{"model": "encoder-decoder audio transcriber", "dataset": "short read English sentences (LibriTTS-R)", "train_examples": 26041, "n_mels": 80, "hop_length": 160, "input": "log_mel", "spec_augment": true, "win_length": 512, "tokenizer": "word", "vocab_size": 5132, "encoder_arch": "quartznet", "encoder_norm": "groupnorm", "encoder_activation": "gelu", "encoder_weight_standardization": false, "encoder_drop_path": 0.2, "encoder_depths": [2, 2, 4, 2], "encoder_kernel_size": 13, "encoder_stem": "single", "encoder_widths": [96, 96, 96, 96], "fusion": "prefix", "label_smoothing": 0.1, "decoder_width": 192, "decoder_layers": 8, "decoder_norm": "layernorm", "decoder_norm_position": "pre", "decoder_activation": "swiglu", "decoder_mlp_ratio": 4, "decoder_head_dim": 32, "decoder_fused_qkv": true, "decoder_bias": "none", "decoder_qk_norm": false, "decoder_layer_scale_init": 0.1, "decoder_parallel_block": true, "decoder_inner_norm": false, "decoder_positions": "rope", "decoder_prefix_bidirectional": true, "decoder_connector": "linear", "decoder_tie_embeddings": true, "init": "xavier_uniform", "residual_init": "scaled_by_depth", "optimizer": "soap", "beta2": 0.95, "learning_rate": 0.0026, "beta1": 0.95, "shampoo_beta": 0.95, "eps": 1e-08, "precondition_frequency": 50, "max_precond_dim": 1024, "one_sided": false, "adamw_lr_other_params": 0.0026, "max_grad_norm": 0.5, "max_steps": 10300, "batch_size": 192, "epochs": 75.9, "lr_schedule": "cosine", "final_lr_fraction": 0.05, "warmup_steps": 2060, "weight_decay": 0.3, "adamw_weight_decay_other_params": 0.01}
Rows from block 5 of the text decoder, named by matrix and row number. Rows with one number belong to one attention dimension. Each number is 500 + 40 x the weight over the matrix's rms, rounded and kept within 0 to 999. All counts start at 0. Numbers have three digits each.
# q: attention query, key and value (stacked) (decoder.blocks.5.attn.qkv.weight, 576x192, the q third), inputs 0-191
# k: attention query, key and value (stacked) (decoder.blocks.5.attn.qkv.weight, 576x192, the k third), inputs 0-191
q.18:528499512478530435422542497521503570436477435491457475656595499429565519481529499510571480570533478534493492493585517502449496505543469482561513463472435432475525537578525458459408523475599521542505549485504511498531443490552579469478564528487393396559546526511491592498570414464553439403521521469514483500462513500446454453482481621443543476497509474584553597579534466443547476525565466437441486507511523488490548537491546461497450519484550519636524449524503525518515531454476538565436472521485479435502531544636518460492525488558542513516546444527483466495539553451522584485
q.19:557549532545468453457557439536481478460429393503428426564512507544534466466462466497503516551532469532509487595451538505498554511600431532505539453499500510531531507484433411452406528433555470530550422487506588508566504511462500569558500604483444455513475483567524600569456458561485510585561463497466556597491535474544507536529512569514548543554520511565383528440526474543537399429538490488461471506533528506425543453496538419476491546444491501480519445488379512442546514500496434514383543559542574504585494436509456502533560519536450494487464453479533532443564480490492424484
q.20:489561554526527517471507508501522497486464450484442513453473597502486502596471505415447486458536519538487455551483489410464539431459464499486454552501476525534525508493495485547497537474485446539545534472523575459502504546508492472595495506528492589534422567532466495510575522507554500554423461457562539513450433495407513549444478504580507427512506488454467510464494517477485542489529540541488500578462553504477481520449544454593437491435529571427397533483489551514570483513501537524483441537560503482492503495517470456510509488501487566447522599461495551494603510533514597507
q.21:561462490555536571540480414516498527474504437511470407538452464472467477463581484380457498522436441465451496456435514536519460546453529509533539477479509491465572540531462545561526482558521458460508521508490539471563595551436481505511523498469509520486505510472516458467464585423439487541544509517507536491560513556438467526449520455481489487517461482508487463525509483456507525443398592456489578516531525534458506580548560539523481498511520509462409534517474466454489438482410543515495547526486499487446513533518472551435450533557521513504535542479529475513459578552401519485
q.22:506464435457433507482516522539551463500524479580508459480434484461523422427537495501453488483607493483539505418503455527495528490523440383534486488590474585488525541516568509524474489494496487518481516543545542462519489474478515578419517472531509491459490522545456473484426432495485543479450434552539568574472576542527486409497529564442479501490461476549502489528453552543543442450400532526480481498431506508559501531444481462505561524499476503591462510449509523546474499476623541487519570504425530533418523539590497456542459563519480479461439483479514477489544530540504440479
q.23:490494527469541616508462535553551504547494478531470495572578502527486599465542462484612533486503423562563542506485471506545557473596500468506548512491508521543459481561498532407558523440461492492577525505491497443490559428518452471505516454415537433548502576486478466541568483545561564544518511533488504436546530593485542434504514594524493506482503551520490514491486511462492450498429476491538446517473508528492562475513565425588481565423495523460444476442537535549547494582538454522416503523510469523532399472492558435465567558565543538526461452568490477463576526482524506495
q.24:516509490503421486492515586544513481501614498485528460463555505459496506480535440532473476535480442515530553512508559511489531498607462461472542485471494477496527518493474488508533542573431456508510461500483467444471497542495424438472421459466483566462524449433408492476474478475474517518500476527421537467425472457463487462532561515472552461466423462512487477514505499471461485574476502406433459506506481443551510498528478429490478409526499528517596575477487488485490565403508466471467482446473425478395483492525569459490459530514475468541503486466447483501452506504605521549
q.25:517475560522485471445467531529499501469516482490497467497487447483455568403459499474534524456514558537507530432561467503535458569482540475478546383542506554419468456551519457484461451467522481549498448534483556487574491497541519509512485519514491562501483525486511488521475475501522512472547465508546523475545543465563482594553510536472501508536482484486494449502502552514469505571513548503382530546539484469528494523477519565454474426516505521533490438415536590498485561548555464508508496479559522566497583550497490522478491500540527517536381525563418478507567529497437471544
q.26:518530488461494468561521533534429454476499576483531499534500435533506490507556459574525472552476434509525537452476557555525525543538514508578560495523604471443496547520536521494569546502531516603511481493480522448524546455540464485490488435516534529493516427527545519500513462447553498495409569464453416496517346589512538519482582539514529462563550500548517463516534467490522491476505508433533518535599545491432420547484506499540504490503549571504514547507534460529554474584481489489509498484430530520455450503503509511590500519522501477492478517447424531560482493457496485509
q.27:456538487459524540491485545466537460464560562494531510509436542531539489572525555466556467457531475501429474520540442462425548446493500416509543481457548541549514390574533462483498541513415458462483481465494477503473432505575500491488383511595582480432510462463490491455494560489543489492519548468549512511512559499441516596510508559486520435538538544510471491527497444529477554522531451503582542549418464518421473492559417573459471580512508463509499539526472530492522463508419543501470475457517494496525521519525567530479464440562537569468515545471573531494511490549514479542
q.28:535497475483554497470408556479496446475510499563493435509509494552494507504449435488460498528495477519537535570463487539479482478529553550441540417457533512500479459553522550504545470462520519455484511508491520488513561445576463494507523557455484516495504512552453490492488536541425506434412465529480485495531582507535552499450465642538509502517402572494591445480445534476513489474446505573500516542469524488566491494466476433523543485473479502443465470469522498515467492451523551484516500522495499480507548492460463489484456541626530459489443510460444563446558474586535574508
q.29:464533518479461479530521495518581510442424466514459484491507477503570468484451514452485497496481512517585510433525536547432527510461530534490474473529514499433448463494573532507572537452484474503453549460488528497448482454503502533516491466523526441490500505485532444464499425476428484519426521477523494462473497543500482567499524573527481559470478445432486479504608456477491461540408452609499460522475487494458456525466469478520497503441512504495446484523490477516526440538506532516443414403389458543454490500518399473385477443393524444513508385533488515506481471469464523459
q.30:474438485492471511503467455504519541534428494414496465476524536477553474563475501549485507473424464467468478513542477509447495494494456510474473556434537490423415488536450488478462563473569541570522503529477472542476483558542524482546476508530461499509509572543494570449444581530509594510524510458482479453543504470440450573406530422489503479507496479457514491488442578572426516494524465502459545541450481509588497521485462481491444560498508528443469475510562506480502480480475564492517491545538541563503549510597511538442514500462503495493483535547472471539476539425519514554
q.31:547525466489427523475552482445457573431507513522555600444534451525484487474498543496464480524419512468516503523519451532553484487529525458470468458501443477477512455487570564525479473542517510479423518480523473526481538501470475562489536501511485483432509496531498458461473512505463561521499489460442413558428481531457507494597465571467537525548476580510515472505569572598502500590486464449555499512502547497512532519497419500489465507510516561547539486574441429487534474489480494528566559509531494540601585476520463509492465459489501497482481476465571604490452379426487526530
q.32:523489469494491497554445512480481499495485540477524474498515469543542495539542471514511543503574463532491516546503541491476497504501527499459514499484475601504470512557522475450546552539510515508457539428542526475452465547479422471471484542503512491521544488479536488503461472485479539460512463582485516498586458503500516514502472467487479517488583525507466466546496458497555480543500507485490487432493512525470439472477503502519522588508475468520474493475544508497571520473494464481439440492490469522462496495471496514562485496514531492578475519552478509466507512476489529552
q.33:521480487422522456491543546488533510535541487455505522508553521519541539490464420549478555455497546512431529523502475517531597485499481512503494515561511450504513577513522538537503523439542475475513449534522505494533567467546493500489525513524536431522492480511463503491514512470443493515524522569567464455538485452464526504530489488536493533437478469517498545521541596508540453466425513475512534487504547452485514519544563472506494471534529491549460536505520464508486495500499473406536493498522529463462503489523556496510493483508482598529555546470485443570557434476534508546
q.34:500477461465545456501523517473481489475519452534497460444473476438491507487525496501506462518459498468517458425504521500496478509490457514466518481448429490467594499503456484484475532541397539495535483545528470493498536526431492465505530503470466515528501484572515495461460541474442509522492473582452477513435446534525513497513474474497469496518463460499444423527535457548381491499491486436486509489474531464565466577492525536481525516510497563531483566514437476430501537505520474517530520505448421521437515540496456395449508498436493455497486443479521491489548454491505479557
q.35:490536539526464526451488463475521523492522476554498506455476485549518459517456502472517370480452519546468520456441486407450506420540477538497537511467500496494475476511494481494487530473463567531450519532519469517549505493489496507557426439474562485481517424495467499493501503489543502472520496546427505492572493544508477497487524452477416470538453448523512427511498474536511480484455485461519469473510431481538440589527426512490492445513569513525480516482519512519477529558467567511483508516481436411504558443536461516494479501550503498433449431506509486524505513504484457467
q.36:436491537460447510527551519490547499415540487563473450503468460471509454511548525519509649451577458450498563482489470503487555516489485523538498535438452444329444509455470525484540492495538503503464501524513453533503454506532470488520491426389504495486462428504488503475512480483470522473458473531504477514534469359511471516513476428495456466508474489512543521532502483536514481473495532498525442567522440484491506561522501476507476520567456498436503459511471487504440505479495500452440505447515488551530449486464453506455474486457529445479480484515513466464438518561522445505
q.37:548474528513525496519510467497478441449460578509524547485511434525466483466494437498487433493538476488538567491464455546526487495450475579437444532533502467431507472510480493514472480510564500475547521544526520531510515513517521466453465469559523425476550534543440465526507510464508454466506541508475586522457473474608445488500556469444477467486570495516487442519480507437449455475460483497466561516512476481488472478519492538495452501556476507558522534507502484530545507498436490479505486441536487540490510486501391474435501536435596460522535437503570497507435537456549454549
q.38:465508529493503517589543507382499481497457441447530545470480565508516517523407560446402500444467464525513468476449494495402496474468499462501431521489502552480491544540474462528499503469509404533474522504408542513481495495456455453453473470474458529529542471544440535483417514481535485481517444502485518477525456545481498546399515430505527453535433523501383492512456510502502512550539512495552547472473423525474579500524442494503492497461407483487473471491436518436470524486484456402552424534483416479493479508559544556426514465408501531469438466423503446454509561463512480496
q.39:491484548519500439493466461562490462447562479426494475441552534452496484464499471515503507540509486484536503489463508473472566496453438499513529467508489524479453479465539554442511431456537577470479491522448412481396498527431549450516464498554439516489451469527557495481518443520496528547482552498454487492475489523537570509513490530502523457488427491482422456502506502478488570502471495476487502568467535512502502564515452510505497498561555519564568418453503462464504432454528524532486556505453538496470455546461565545505552531517516493467471462491456502480469454488546494527
q.40:636517460523480467527462504423524474495539489484479515485431499503528485447461506530532522524466525512460495439466469472484512516504460458523462565524456423474505487543504489510483478425520533541486546490515520483448481548477469454431540500564445473514551486441492507551559536485504453453555563523476498501533496489488483469506472602524521523531537466468458506489502547554453415487477442467492502464563493456481574478503481478477405491504432458497498486502464474470510490523412472495492502534449563479545501553496483549475484496471507472511492481464514459428524506519486475554
q.41:508497458474509425551475551492469479505503522586442461513423442582483488515476511488454477507519498548485426551510510501552470537488484460495429531474472536450542568519477512469482512444566492483487550492503583432521520514441561553497520510486502560489551470490447479543485486495460500448443531487464476491482500504540446497513512525493530535506498492445545455550529487498427461491504462442503463507422544482427484486476465445547489449514538481550507488539500502476509501561531417449550454440501455513462452505513527462518509431466478458463488525481492540493543449538498516490
q.42:515468563492430437486512540519538558490510498485463512446520502519498532494508476495547521540544597448495545550516518481411529527515539567507477531443565478553478545515385541446501469475479473566561477552515522502477545458519507518450502410515550524531480425491578578422464485518510570405510448524464514544528539482527512509490467527548536527475505421495550482551537438516553527496585492450433513489484504477510484478450467492510500494568391478557475535478521528484549485486473537516504526450494443469546496531554482513513437520538535528585540562447480488468477395554476472547
q.43:483553504474482546514492436550481520479490491477492499598467496500546533468502548525500562539536540455477557533477468540531462495525528463487515507483497489446549546507504531502526527563531517436505495406555506461469514499555448510495536506541463521565553462483454567511496504541535512562523574551485486525540450529533462512497514465504490422533530472505449529526467465448493538481461560493512499468401530435490483452491477550492453543501501461485446505438536494471488515503450511601462511488446481518533507525543531526512493483479437559542502506491468500443441529465511473510
q.44:476469456482424523546439477482512476435477476437489437414508485537509489554475479560557489496428476544457429460464465485552510590474518464497463490544440528536474499437488493533491499450521483526423503475518487578523517450464514583501528489512464523511569526472566512480462518509498471525535479546496486467490479483399590553460508450465445543493507515522497554557499572512480511539487528464511450414428470559574493442526557428536516497539421495456541494499510524438485578509560505470492555527492593457525469540508496422479523543456539468509463500494523478547542475483475517515
q.45:489557518522513532492492579519421463422523490521499562504485485609408554496479461539477493515524456493477499462527508473500478516500515441526564476487527491425490486480573477529489491546499454496529454536523499525480541472439533568462494456509494510558431466458481546486513448457576518496538511419491520461472507488490508536579460510478421416573487506533525522482486515522501424579525472513514562447496565454514558455455490579479581478504534485434456501496506493407396481539527461546519496506486537504535495492463479482464497483501509540470528538506517558471515527502551562478
q.46:543530442480438447492505535453523534514401446465476504538476510489560491487497492543533494482487492486561506493487507528516499504498491504468521535444512571508521498501530465486552503418401496530491443523512504558522505431539433532487479441527494517482519429528539512510514463461552497560497435490552574458527439503466504552480530548476464462534534502604500513465459479519471523511464474448521498524511593557517524577525485492587606460443507474509494593469508456468538500461488485543546477519482538525541438509500467488557566541493522486526490469414508496595528556542478492513
q.47:462488433546592501486540522491558470498424419499414504481528475469525468585492504515536470539453469475488520446526547537522488452546520452511489457469457462437513558509577508478520518508482515509508507516501507534536531515548504533392498518486552510478452493511486487533514526529525538515479489485545472457519542489480462480514529513447435546405523481434514496526487461509465455447541560435488515428514436559459525474519383467489491457468481496483471481456537507562422537556424564478475496428488443464448434418514534482527474430492514468524527493518477508494405482463503486513
q.48:561510481519468492480497488516446468524520535453550505467556525467456513505460509493510482550494554480461515530530439512456503528527499576517457461487570493494472460522526454509550517513568480547536458508449488426471460427508488533539450519498437442502543476504528491510474447501485509513537486483484475416550463538595579483506455459470545557473538506478516511435489502513524468603572529488509470544478431477446554543475486419500550519488524447454504461491545495498478502532472486482526457435515516521459483467546517537496504493470544480545489542494443505529452498470525458458
q.49:445525472513477468534505482422524475492520568510479501484537442444489503507489540540508545557548472476518469516510503498534461516471585561499519552497546494505556452517504553537507453519539521533476467498500506470481486546478532550476471471497484473480438520505551544533502553464504496461549441544474452573463485511489532498458470462503468409420548440468485456468520512545466524478582443505531498478485525516479460457558445551445487514541470492509507529490508532449474469529397486513498501447518463493481491521497407492487521517495412554513501469486449468453640519544457484493
q.50:466507488517535505541464489458427538527493461526459493564412464474563450463536503518534578485456471483529563526477464523505532541480487508453506461512539521451476569510507428513456459466418515494487483520539559451441486548548486434450480484469520466500505519468515529470477477496497487477518505518542491555545486529508518495517454465484485494551525502552476494439499500471475472489477428538507462541526459465452549551518491511491459569512479496496464497522449450505506483463469523540507523453514514522505526505577481456455485457513488463542515485533475509531453473450525515437
q.51:522553530504442498485424497496482453459486433446474456487457475438510452510456521498494464482550512521466510401498463476393581480545554472510507487456459498491450515483515493523544533500450502558425508516492396500533433506529483432514461452439467474555413492560487471464475560504508535467517501474478497532497537466488500451474484486466476505540484470468516525501519484470450493542561448503545482505475546490500521497551531444468446560517470536480529484537475486429481517469531444393515471443462530491476500575494461548493502477494535422544531458510538472507435485471535421466
k.18:481562524428560525487459417510491511380537495480521467497510529541547432532532607493527494482495401478529428541557507522506447449491506516503492527460409543511509518522476483533529573515511439444440441495504410524634578516481580528529442520550517506516499504549506530565423448489525505517502502503494454517481457463444519475472480514510346526575602445502560408479504595488491492431499516453482479529444455583516522448460467498519507474501518553542535441634496505507494582586521601543505498435440548386479453436532397528440446553468538441543550505548499544550466529541489541495
k.19:526589475414562499559496521450440507481397511453537537534538622468498540521507528502477461453489578550511534470554492474486547528546534521563371462453446488544461504483476482496440456561490510436483448518454498515491468553522491477563474495504509482484564561440392480494535486535507515490481614551586555456493547477515525492513539548561511494439430576555429521490517544496485512572580453438508461579471441527486445546487568521472468494540525485533537435473488471426511471526500530464498530461450503521461505567404533506506471576497491528481547450518499493435505482449482501552
k.20:474561545520551585466537488522504530465534545479408542442511571476487472526584489455516502473492553503498485506550479467449509454520458466505574423454449538500459543565567515531496506483465389476519393460501515507505417551451407430485489519543517545440516565591506498506559494487440487477529543545423582520517552517512510416478546503525497510602535474492520508522524538534562510444485481511588488483525548502583550518556465535526461532489563516479564469501550561550531600438521534483537545554626434563482477534474509513518499525538391446513474529525546520500573471511436521482
k.21:459535556504476473424543505447554463607431558551447530520471434397484565492483538549450529511527380464535534558570522514532474540550565547538458467489496511515438566530581520492525414435616503550557445472518493485493457572524478564446483463566450585475549451475522431516507470485502439434442463440512418484432460428519537563518609479494496421503507570506478544477446491471565458468413391502471575567498479452493472525510559506408498486524555477517498500519540507459476415516469528444461570369428609501508477548482440395482486442505465484495456469525407553481458424427507466412
k.22:479509534449455559536464453500469540466530495566473512537533452478506434575476511407518515472522491435456520516523475493534581420479564474432534501481378505539494474469435510530510524546497501462537536513558487470459576477512445455455528434459417496472516545533550562519510611546522476499479481442533554502495482539495584515419469516459596447503535573520562491586465554512455464543490610418507450494470437525526602458461509403479456539536516578612518473448589492433551533513437455515553533494500443432517486498547479541569485498450510474502557503493490553538470506536429545520
k.23:380416494559508491476551523535515512602482464510547623523466474503509501508486516539519441501523637397448429487502562559524471526461512511405496603507521531551486505518491587438506468469504463492513490499488516551416472597481470434519538538519501557539514541486498479516561544453477540511500571524499514508483451564448490462531500424513517468587505517455503500477452509489485493527532420507504618491429511498560476485489510489498517537497447545551543565515538492489509540495522494474510577438491496482550515560509441537502536517528564505420509579480417471513496526461503479585
k.24:438548514571518527436502533415555616430477516513533492549510455485484505484474574515516447472590439506544511556518463525582496481457455513523539534437534469517451495520506490519492512533491489582465524516482474539470477635545424527508528448549485457496481596455479467450430473503432505581500463433502509371546424420462531406516484503626464420516534432518506536461542500551540503492544532467496444413518541551521459508500492512507527578578491500422525530523535483452512545460543581550457489530500479447448478501515450535503482491493488496475526560570517378497460534498530552466
k.25:590471547454501517569520519490479480518535497542488500516515472495537524507542420534583482455501502553512583636539517515470543526538572584491489490435449527511498519425474455547509597505506473469488502481487441517476469534570515552476515504517507495573554448513471508570519525565510528465529475497482471524500584532497485486510485466481470467428585552392574477532541504541499527633483542413524452515494510621532519597441582454537495507527552432545488521555482588409426487569547474588532566430464494545511507434553530496425486474450593505531506463511469531474527570485538483406
k.26:550436455488545495481524503465503508549488424557527548553474434524431518498549567511506454500487558425443547478536532509585437487431512519492469513508494479423509415506490397525510463525509539447481530525477463559498527482479475615497514462469537542489532529474577577474412455595448528437505537517473505491533453479399476492437507479561516487555508487452533466432524544539487423477477492483447485505451487512500512482463546537526489442528470564540487503477597494475454592510529499429512428522412518496430584521460498467439476561457479554467469569482458520490428523549530535498
k.27:453491479532530448517426445526464522508510495438531517541492498514548469531528521506524453488474466470494441488397539417362494474588496510479523463590492388575478525576511477405519461502571490431454507571470523517494406473509491508537424540536476560518453471563495543467590541538494508629474509515529493561502567501490492550447439438522525504490428437507466473521575505478539586422536546549537432530465454553475503475516451510516492505500454522461512597516462457526482497470451577533459536473524464398480504495491528521483507511448461568593508464486527502570421519564448554503
k.28:510498478539476508421540570583450551472485576465505564508514496464493526515473488462571513456557524483476416552539545515474505467521479447559463541524476504516469553528560545431490509497445515464503484487472470532506484521481488457551517506507504433486511523424554530473509545570424470476522498460502550450434491539499503539539548533498486489522576547371477488508425540530473509543513525417528483462427550486439557489460494426499413535544551565516558480487573531548509457505509549527494553482557557522548481442614477556514513518443531553522481506530578522486493481570486557563
k.29:493513489541498551552496584438460516508451403530551502505462506512538493571494583554517526484491510468415471506553544466444427458406591517525491541497574495470512491486482451495564432522510503579515490451561419437468469555489504356467479595476494501465527501451489492501520540515487458464512476447522424508551453542493506532570487482447453535576473484546509481509469485475461495458551554525544533536548496469506593481425483529508499450447512523536511463512604538427524531575503435514486487494545511499537533513514576477566521523472512642481513527497542530499513525518498387562
k.30:474489434581493460514547533525515460546448510488524422542558559553561404453561463454523494499404517453551479549541494436447541472507537498547484414467567526495490446490516472477478463471473460542520443476471473453536451576483529508444524558492464482523416450544443440541542472404459606560538495474456491529487464454514519546378598464512459548515584502494495486549489461466527454500577445499489543515546534534557550490582523487568512502477525492526462412459459519521598438523527504522481550535555438471472522492576530506411490520575554497440441484545471466463522451447521488463
k.31:424536515460457462575456515471551474510519517519552405446559522549462521530455460431505482481443445519544500460546550460520536447542456525464516572563564518496486543498477456484516540486475563490415551562517487446511462564482503468514506516447515426496514542453488547507454503467491463539521615549441487531530535513412512539436456617549486423523459503534482538487496566467457453531497444493488506513398490469486425444510464489468498455438515532414455383457466418555465484606527487544483482535447490490508513494494508503545481512479446517577477436501532535469541502414509435503
k.32:513496516525546494502471511490456522518448481513487526478506491526506497479482467469469556496533517535510540495512508485515515516519494497449494486471492453521513521434486504498500537531480491476465500474541507539506458543471485496518471498514501498504519527512485515564521499509430467509517515524572473478506477509499495467506500481522531480588474481512507537488516443475534527478519480520453452507524480524496451472524502463486533523466538503531514499536517499530540518468524483476544529480495460502489553554522515544524481498449511478557522500534504480497511501496491551459
k.33:470503461482536497481509521485470510512488432465501459537522480436503516571483481454536474561477472480444462450486520535499499500456481538533408520442528536479515445513475499534503513507522506526486429442500536492513502478524527534487524561472527464457506466496475561473485471525468517501490474492458452500480527499508514534468463488493491455475510467498541512519447471494497518548511580530519500461471485481502523432510474479480529510488525509481488498450525499522479501507479542470483512489456468493504480492531488486491507515498517456509505473468520496487480495517479502457
k.34:530521469485476542529526504523535470499498483525463493466503483490478504503534487493497506529490492520513520562472489516558480501479515530526483528520488467489512459508487499520514510462504521475485475507548507494531508482510476530513522507496493492544513490504517511502479492490461499510488535496482520520497442528477487478538529502545468439541451528514515485521486530501574554483506507449543446469532521480524563523568512546474509549507497462528466492500458529530456481571529533559490531496448498482517480486457564506518486498517528520496483506512496528508522519491507496478
k.35:506514533500535487476487482534498512484531578561522473477508502543495507493503553499459507485443449488505505443527460529499488500501493463463546482525518494507439463491471479509512472516493472494494475493483485469508483504456495488459445515389478515501474489495476522493450429484522514453481511488473485487498494486551524497492503483492452539428506443479493461508492481515494501551512524462496533459468513538496482454497555475538481478433474480472549515548512425489446521502473469448576496469526445460508492513560488518495490601512424462539532435484431508497467478493506474528
k.36:526537574373477506474411515541490536527485498490522511440394415530489515470505498557452495501476519505566550429502465487489446435451490457478560500463520512533458466446524466489507428556442456448481449553468519457464442489412473550475504488439497584476493432458501506469443475497496494470495554495534494444503545552557462502416560505522428523473528549510413511469547459550539422498429472464457546477442518501542429423442525492509501489533503463459494470474520449457481522521451530419522562509520455478475506426446496519443496496410454453538529457479441504443416528534541469500
k.37:495521507531500502486485494476514517472419522556499535516466510428480415544449548465482521489460478451453487464473506552496439502485491508476440532452418531504540458509503474510535467537548447509510450516396435459432526462491495444470451515469358481449475473517501453485497418456486495496478465513508523556479487492513479559499537502510459471500439449447501523501500570509464478555429483552404470450488491488513499493466508500513502439501487512478474516525469506426527548473489513501493492434424444483513423511563548482499434403490507504498490455489478492489490501492513500446
k.38:479516492493543542501452450469474551548502505474514506466480509493598581529448511503539452537515452547515443531530465501586480495448504533467556483474514453539544578512474494471495464507503474545520471506545574509478541444531499476438465577516567505501500530520597487518514495577521437455457519505493543502510433450522510519551499508526459506509545506499524573515514442508544558470543509509577465530553472532484425533487592458513470502480554485546438533551561458557520502511535529512540508515597540442448535446543556502502577570456490485483533481546507503528492483486507508489
k.39:581568536545485540461481517579518556510555446449494513563487554522531519510482503534536497486497462570521542506506481576506470492520450475502571500511489498558495592505566510526502456509515542514493524492490501525530446545468494469485490514508489497495610487508508479504534555520523487523513510457472464461578462599438449467502530467496407551472480482553498472525531526502483470492504544540482566477516512463520480476454562533470535509499513504441503531581506474564497552535477435456448536518530511477476458454471471437446480470442479454512497512486557459490479509466484503492
k.40:483530475507460509503588523500540552521487513513515504431536534451517555508510503475516532519488464431516478465485528471502526488480481518487526469473482483564439530500502588482524534523529502498488554509482514608573432406495476528527479495512551553502473498497518460516474444552551548489502464541464482457395535510485479500427480504506460501474437490517568467483477516525496453498445530455511454492491445541509532497520507457458456539482466450543436473492564513538493426508479512525545518543554465509553525513534569532520525501510566475517508519551459518506420441386426504522
k.41:558477466551555556547505440441503517477477468500503461590558556465520498532518495565507473531458506473493517512514533524505535520428493493521522478497537503533482531536508539520517455481510477559518525529512421550476492440467524436442549473510481541547503574488403512520508535567479505496525511515464393527511514519514534458581463535503482427481531490511516522470486482520429493512491520530524473468505456490549501539512515530556529521532489474466529513482466486569497449518483520484516528542558475475539538490493546453515522465526474497493526451512529537483445562526513497461
k.42:505534461578511536489515575515549533499464512499513417516562428532475521496618489486504513478462513598566464506496440450473547440522497535562479457568488436529488504495480463571470489466510463471431533454507470455488486537539558491520511488514457470499481446508485504506458404455485500529535561534455420469504475445493473467510493535560464508541520454486514438515492466498472498482510563473472467465546466443481514484530442498543511512511490507563510496492427513520557497504510491452549473521589504574522569557472568450518528504492444536534504494528565511512494506511525535550
k.43:492533542533510469477503570474524529505421478557565511540559415488506499522490454504504487540547556592575473469519489518538517463512479452490499510513482518510535533550519509462516479467499492476452512511491462514525466540492468494488502505487583451484478515423540491513480511560452485505478519460497487542510503472478516555524541460553500492573539537557501508543488441537498485476538489537504480463518485491556490494502459535510523472498540518504524484501474512498504465496458429505460468522475492552552486513467511565488538431486518531578573527541514491527591510450510513528
k.44:562414455471528503534456488494483578478476510486501524433471470479476536435464526460517469565468544446495470475447519552518450522473547472502602505506525475495592527473481473446552521505507462562511486565570524494432487425521523549493456485570447474495516526552534476474489490500480508433470492528481517515444478487533487481518454473505514499536513463452469548470507492479495548544453442498508495499499480484489475540472546426521556471434525522546469513470544520529510522486476542538480518496459558463494470548506554517450454546520520494520512462483496459549471450434534453510
k.45:515536468519543519558522461532520514559508495498506560500477530454533500495494473546524514525511476504509505499493525413531507463524480484487455525528483527526495554523440478506489501452550457457505503562491490435512561558513514443459538543490446483488450514459470526452566535526481491453488448472498479479484485457535517443513539484545460507474584431534459476542461521526504464545480534533505532543531555509485515548544507452531495483539522526419482469449525506445524469517519470573450481545514489487450489472481438471509456553455529472471515544477508524520530477462562475525
k.46:443529530501503511532504418480485500511489471527447532409456483483452513505503519507515530493500525546505456467476493472505555550462466579520489471462500548466500487496483495525478482511568516506535409532485457478481504523504463540409540561486457471475535523463518511494492450528509476479490525446506488539470449538540570479475477475551493505441511487554507571505498466511505479546477448443570458547516486515532466568479516489499498523527522496495492521428516491455507519578516577490540517564499478501526488532433534476467487538444435460472499500413493532501541514429580509544
k.47:538505478485587559524477440487534545495486516509494527510516519481572525573512485457439518529497511537545483604471531561530523597511457479509467448523487546451533513505522527514472486490500543499501504489533512485500437571476514497471568559466585504533596546521475505570585516563481528535514453505545516456522503473507530527514511521495483511541569460491472559571501494489546540546596522467555436520583523556511508497506448509514514503462522520548523476529515508487534532510542539560497467553483499452553548504542526513504474535524515533491466588505542479492473482496431521436
k.48:444492522501508528473521534554547473510518462530501538486448482473551442545430417509515519502443493524484493544509526487521501553542465527546473554488480513484505527544543481523502497498488536550566540526495546542536506531465504511452536523528466550479483501518505489504490527523533526527472491516437522484528499508511481531562476467448475524500535535516510522560465521516523541509452495538506491541517504510514518444502481489534529482465524472499442495516467510481489460527485478468469498464507539491574511481477505458471498463487530520489498489462457457492543456465486515515
k.49:470517507510460532556474537530454510538534516499467442452513445512459489501487488533490496496494509553466531512526522499476502498483433531505448462498498472456517476509541531532532497499476504493446490491521490520589518455523516504471466485535478520460482496430501515504493536510526494475472513480508502515550510512464489492494469517503519507549488549540467540512473502454512497463543438462516496427470497494522502479482504524514550513473526501552523603520487506509481493540484477483468522543511550491531451477547513541514551506495512551487501484504520512535469515505529477460
k.50:490498509533463472543497530498506463486547509568465480530487478503416490471485486538500479520596525505527527471530471484513464492500474495466464542559494468480495481481486551555487441478508505462510513504525528511525478600537431546503451476512465515499491478454510520488446464446524453551534561468498530473560532553504519439507526530532512557480495491520478572463537532493478483435491463430490520514488507525500500513466556451474467491500510511565497470522529505457510516526519502533512504545526522530529477552475540539503475519522517506489583536492461487541555501497602482496
k.51:496488518464543512461426480491471486541472533497547542520538477457532483521526517508516504521474476456475475489494482519488507496482533504489478509513447537472441550490514443464483482513508519480500490444418470462451521445457543552475489478447443457468541445515528435511519477539448493530510500524477499512491485439519490532491429476448527507476413472484507493478539455498497480552505502542493475474511497492537417478451446462495547461478502541438513489441526430510481552506514551534510483488528503453475483459523484441506518529523509486526412490503497555456468475465492461503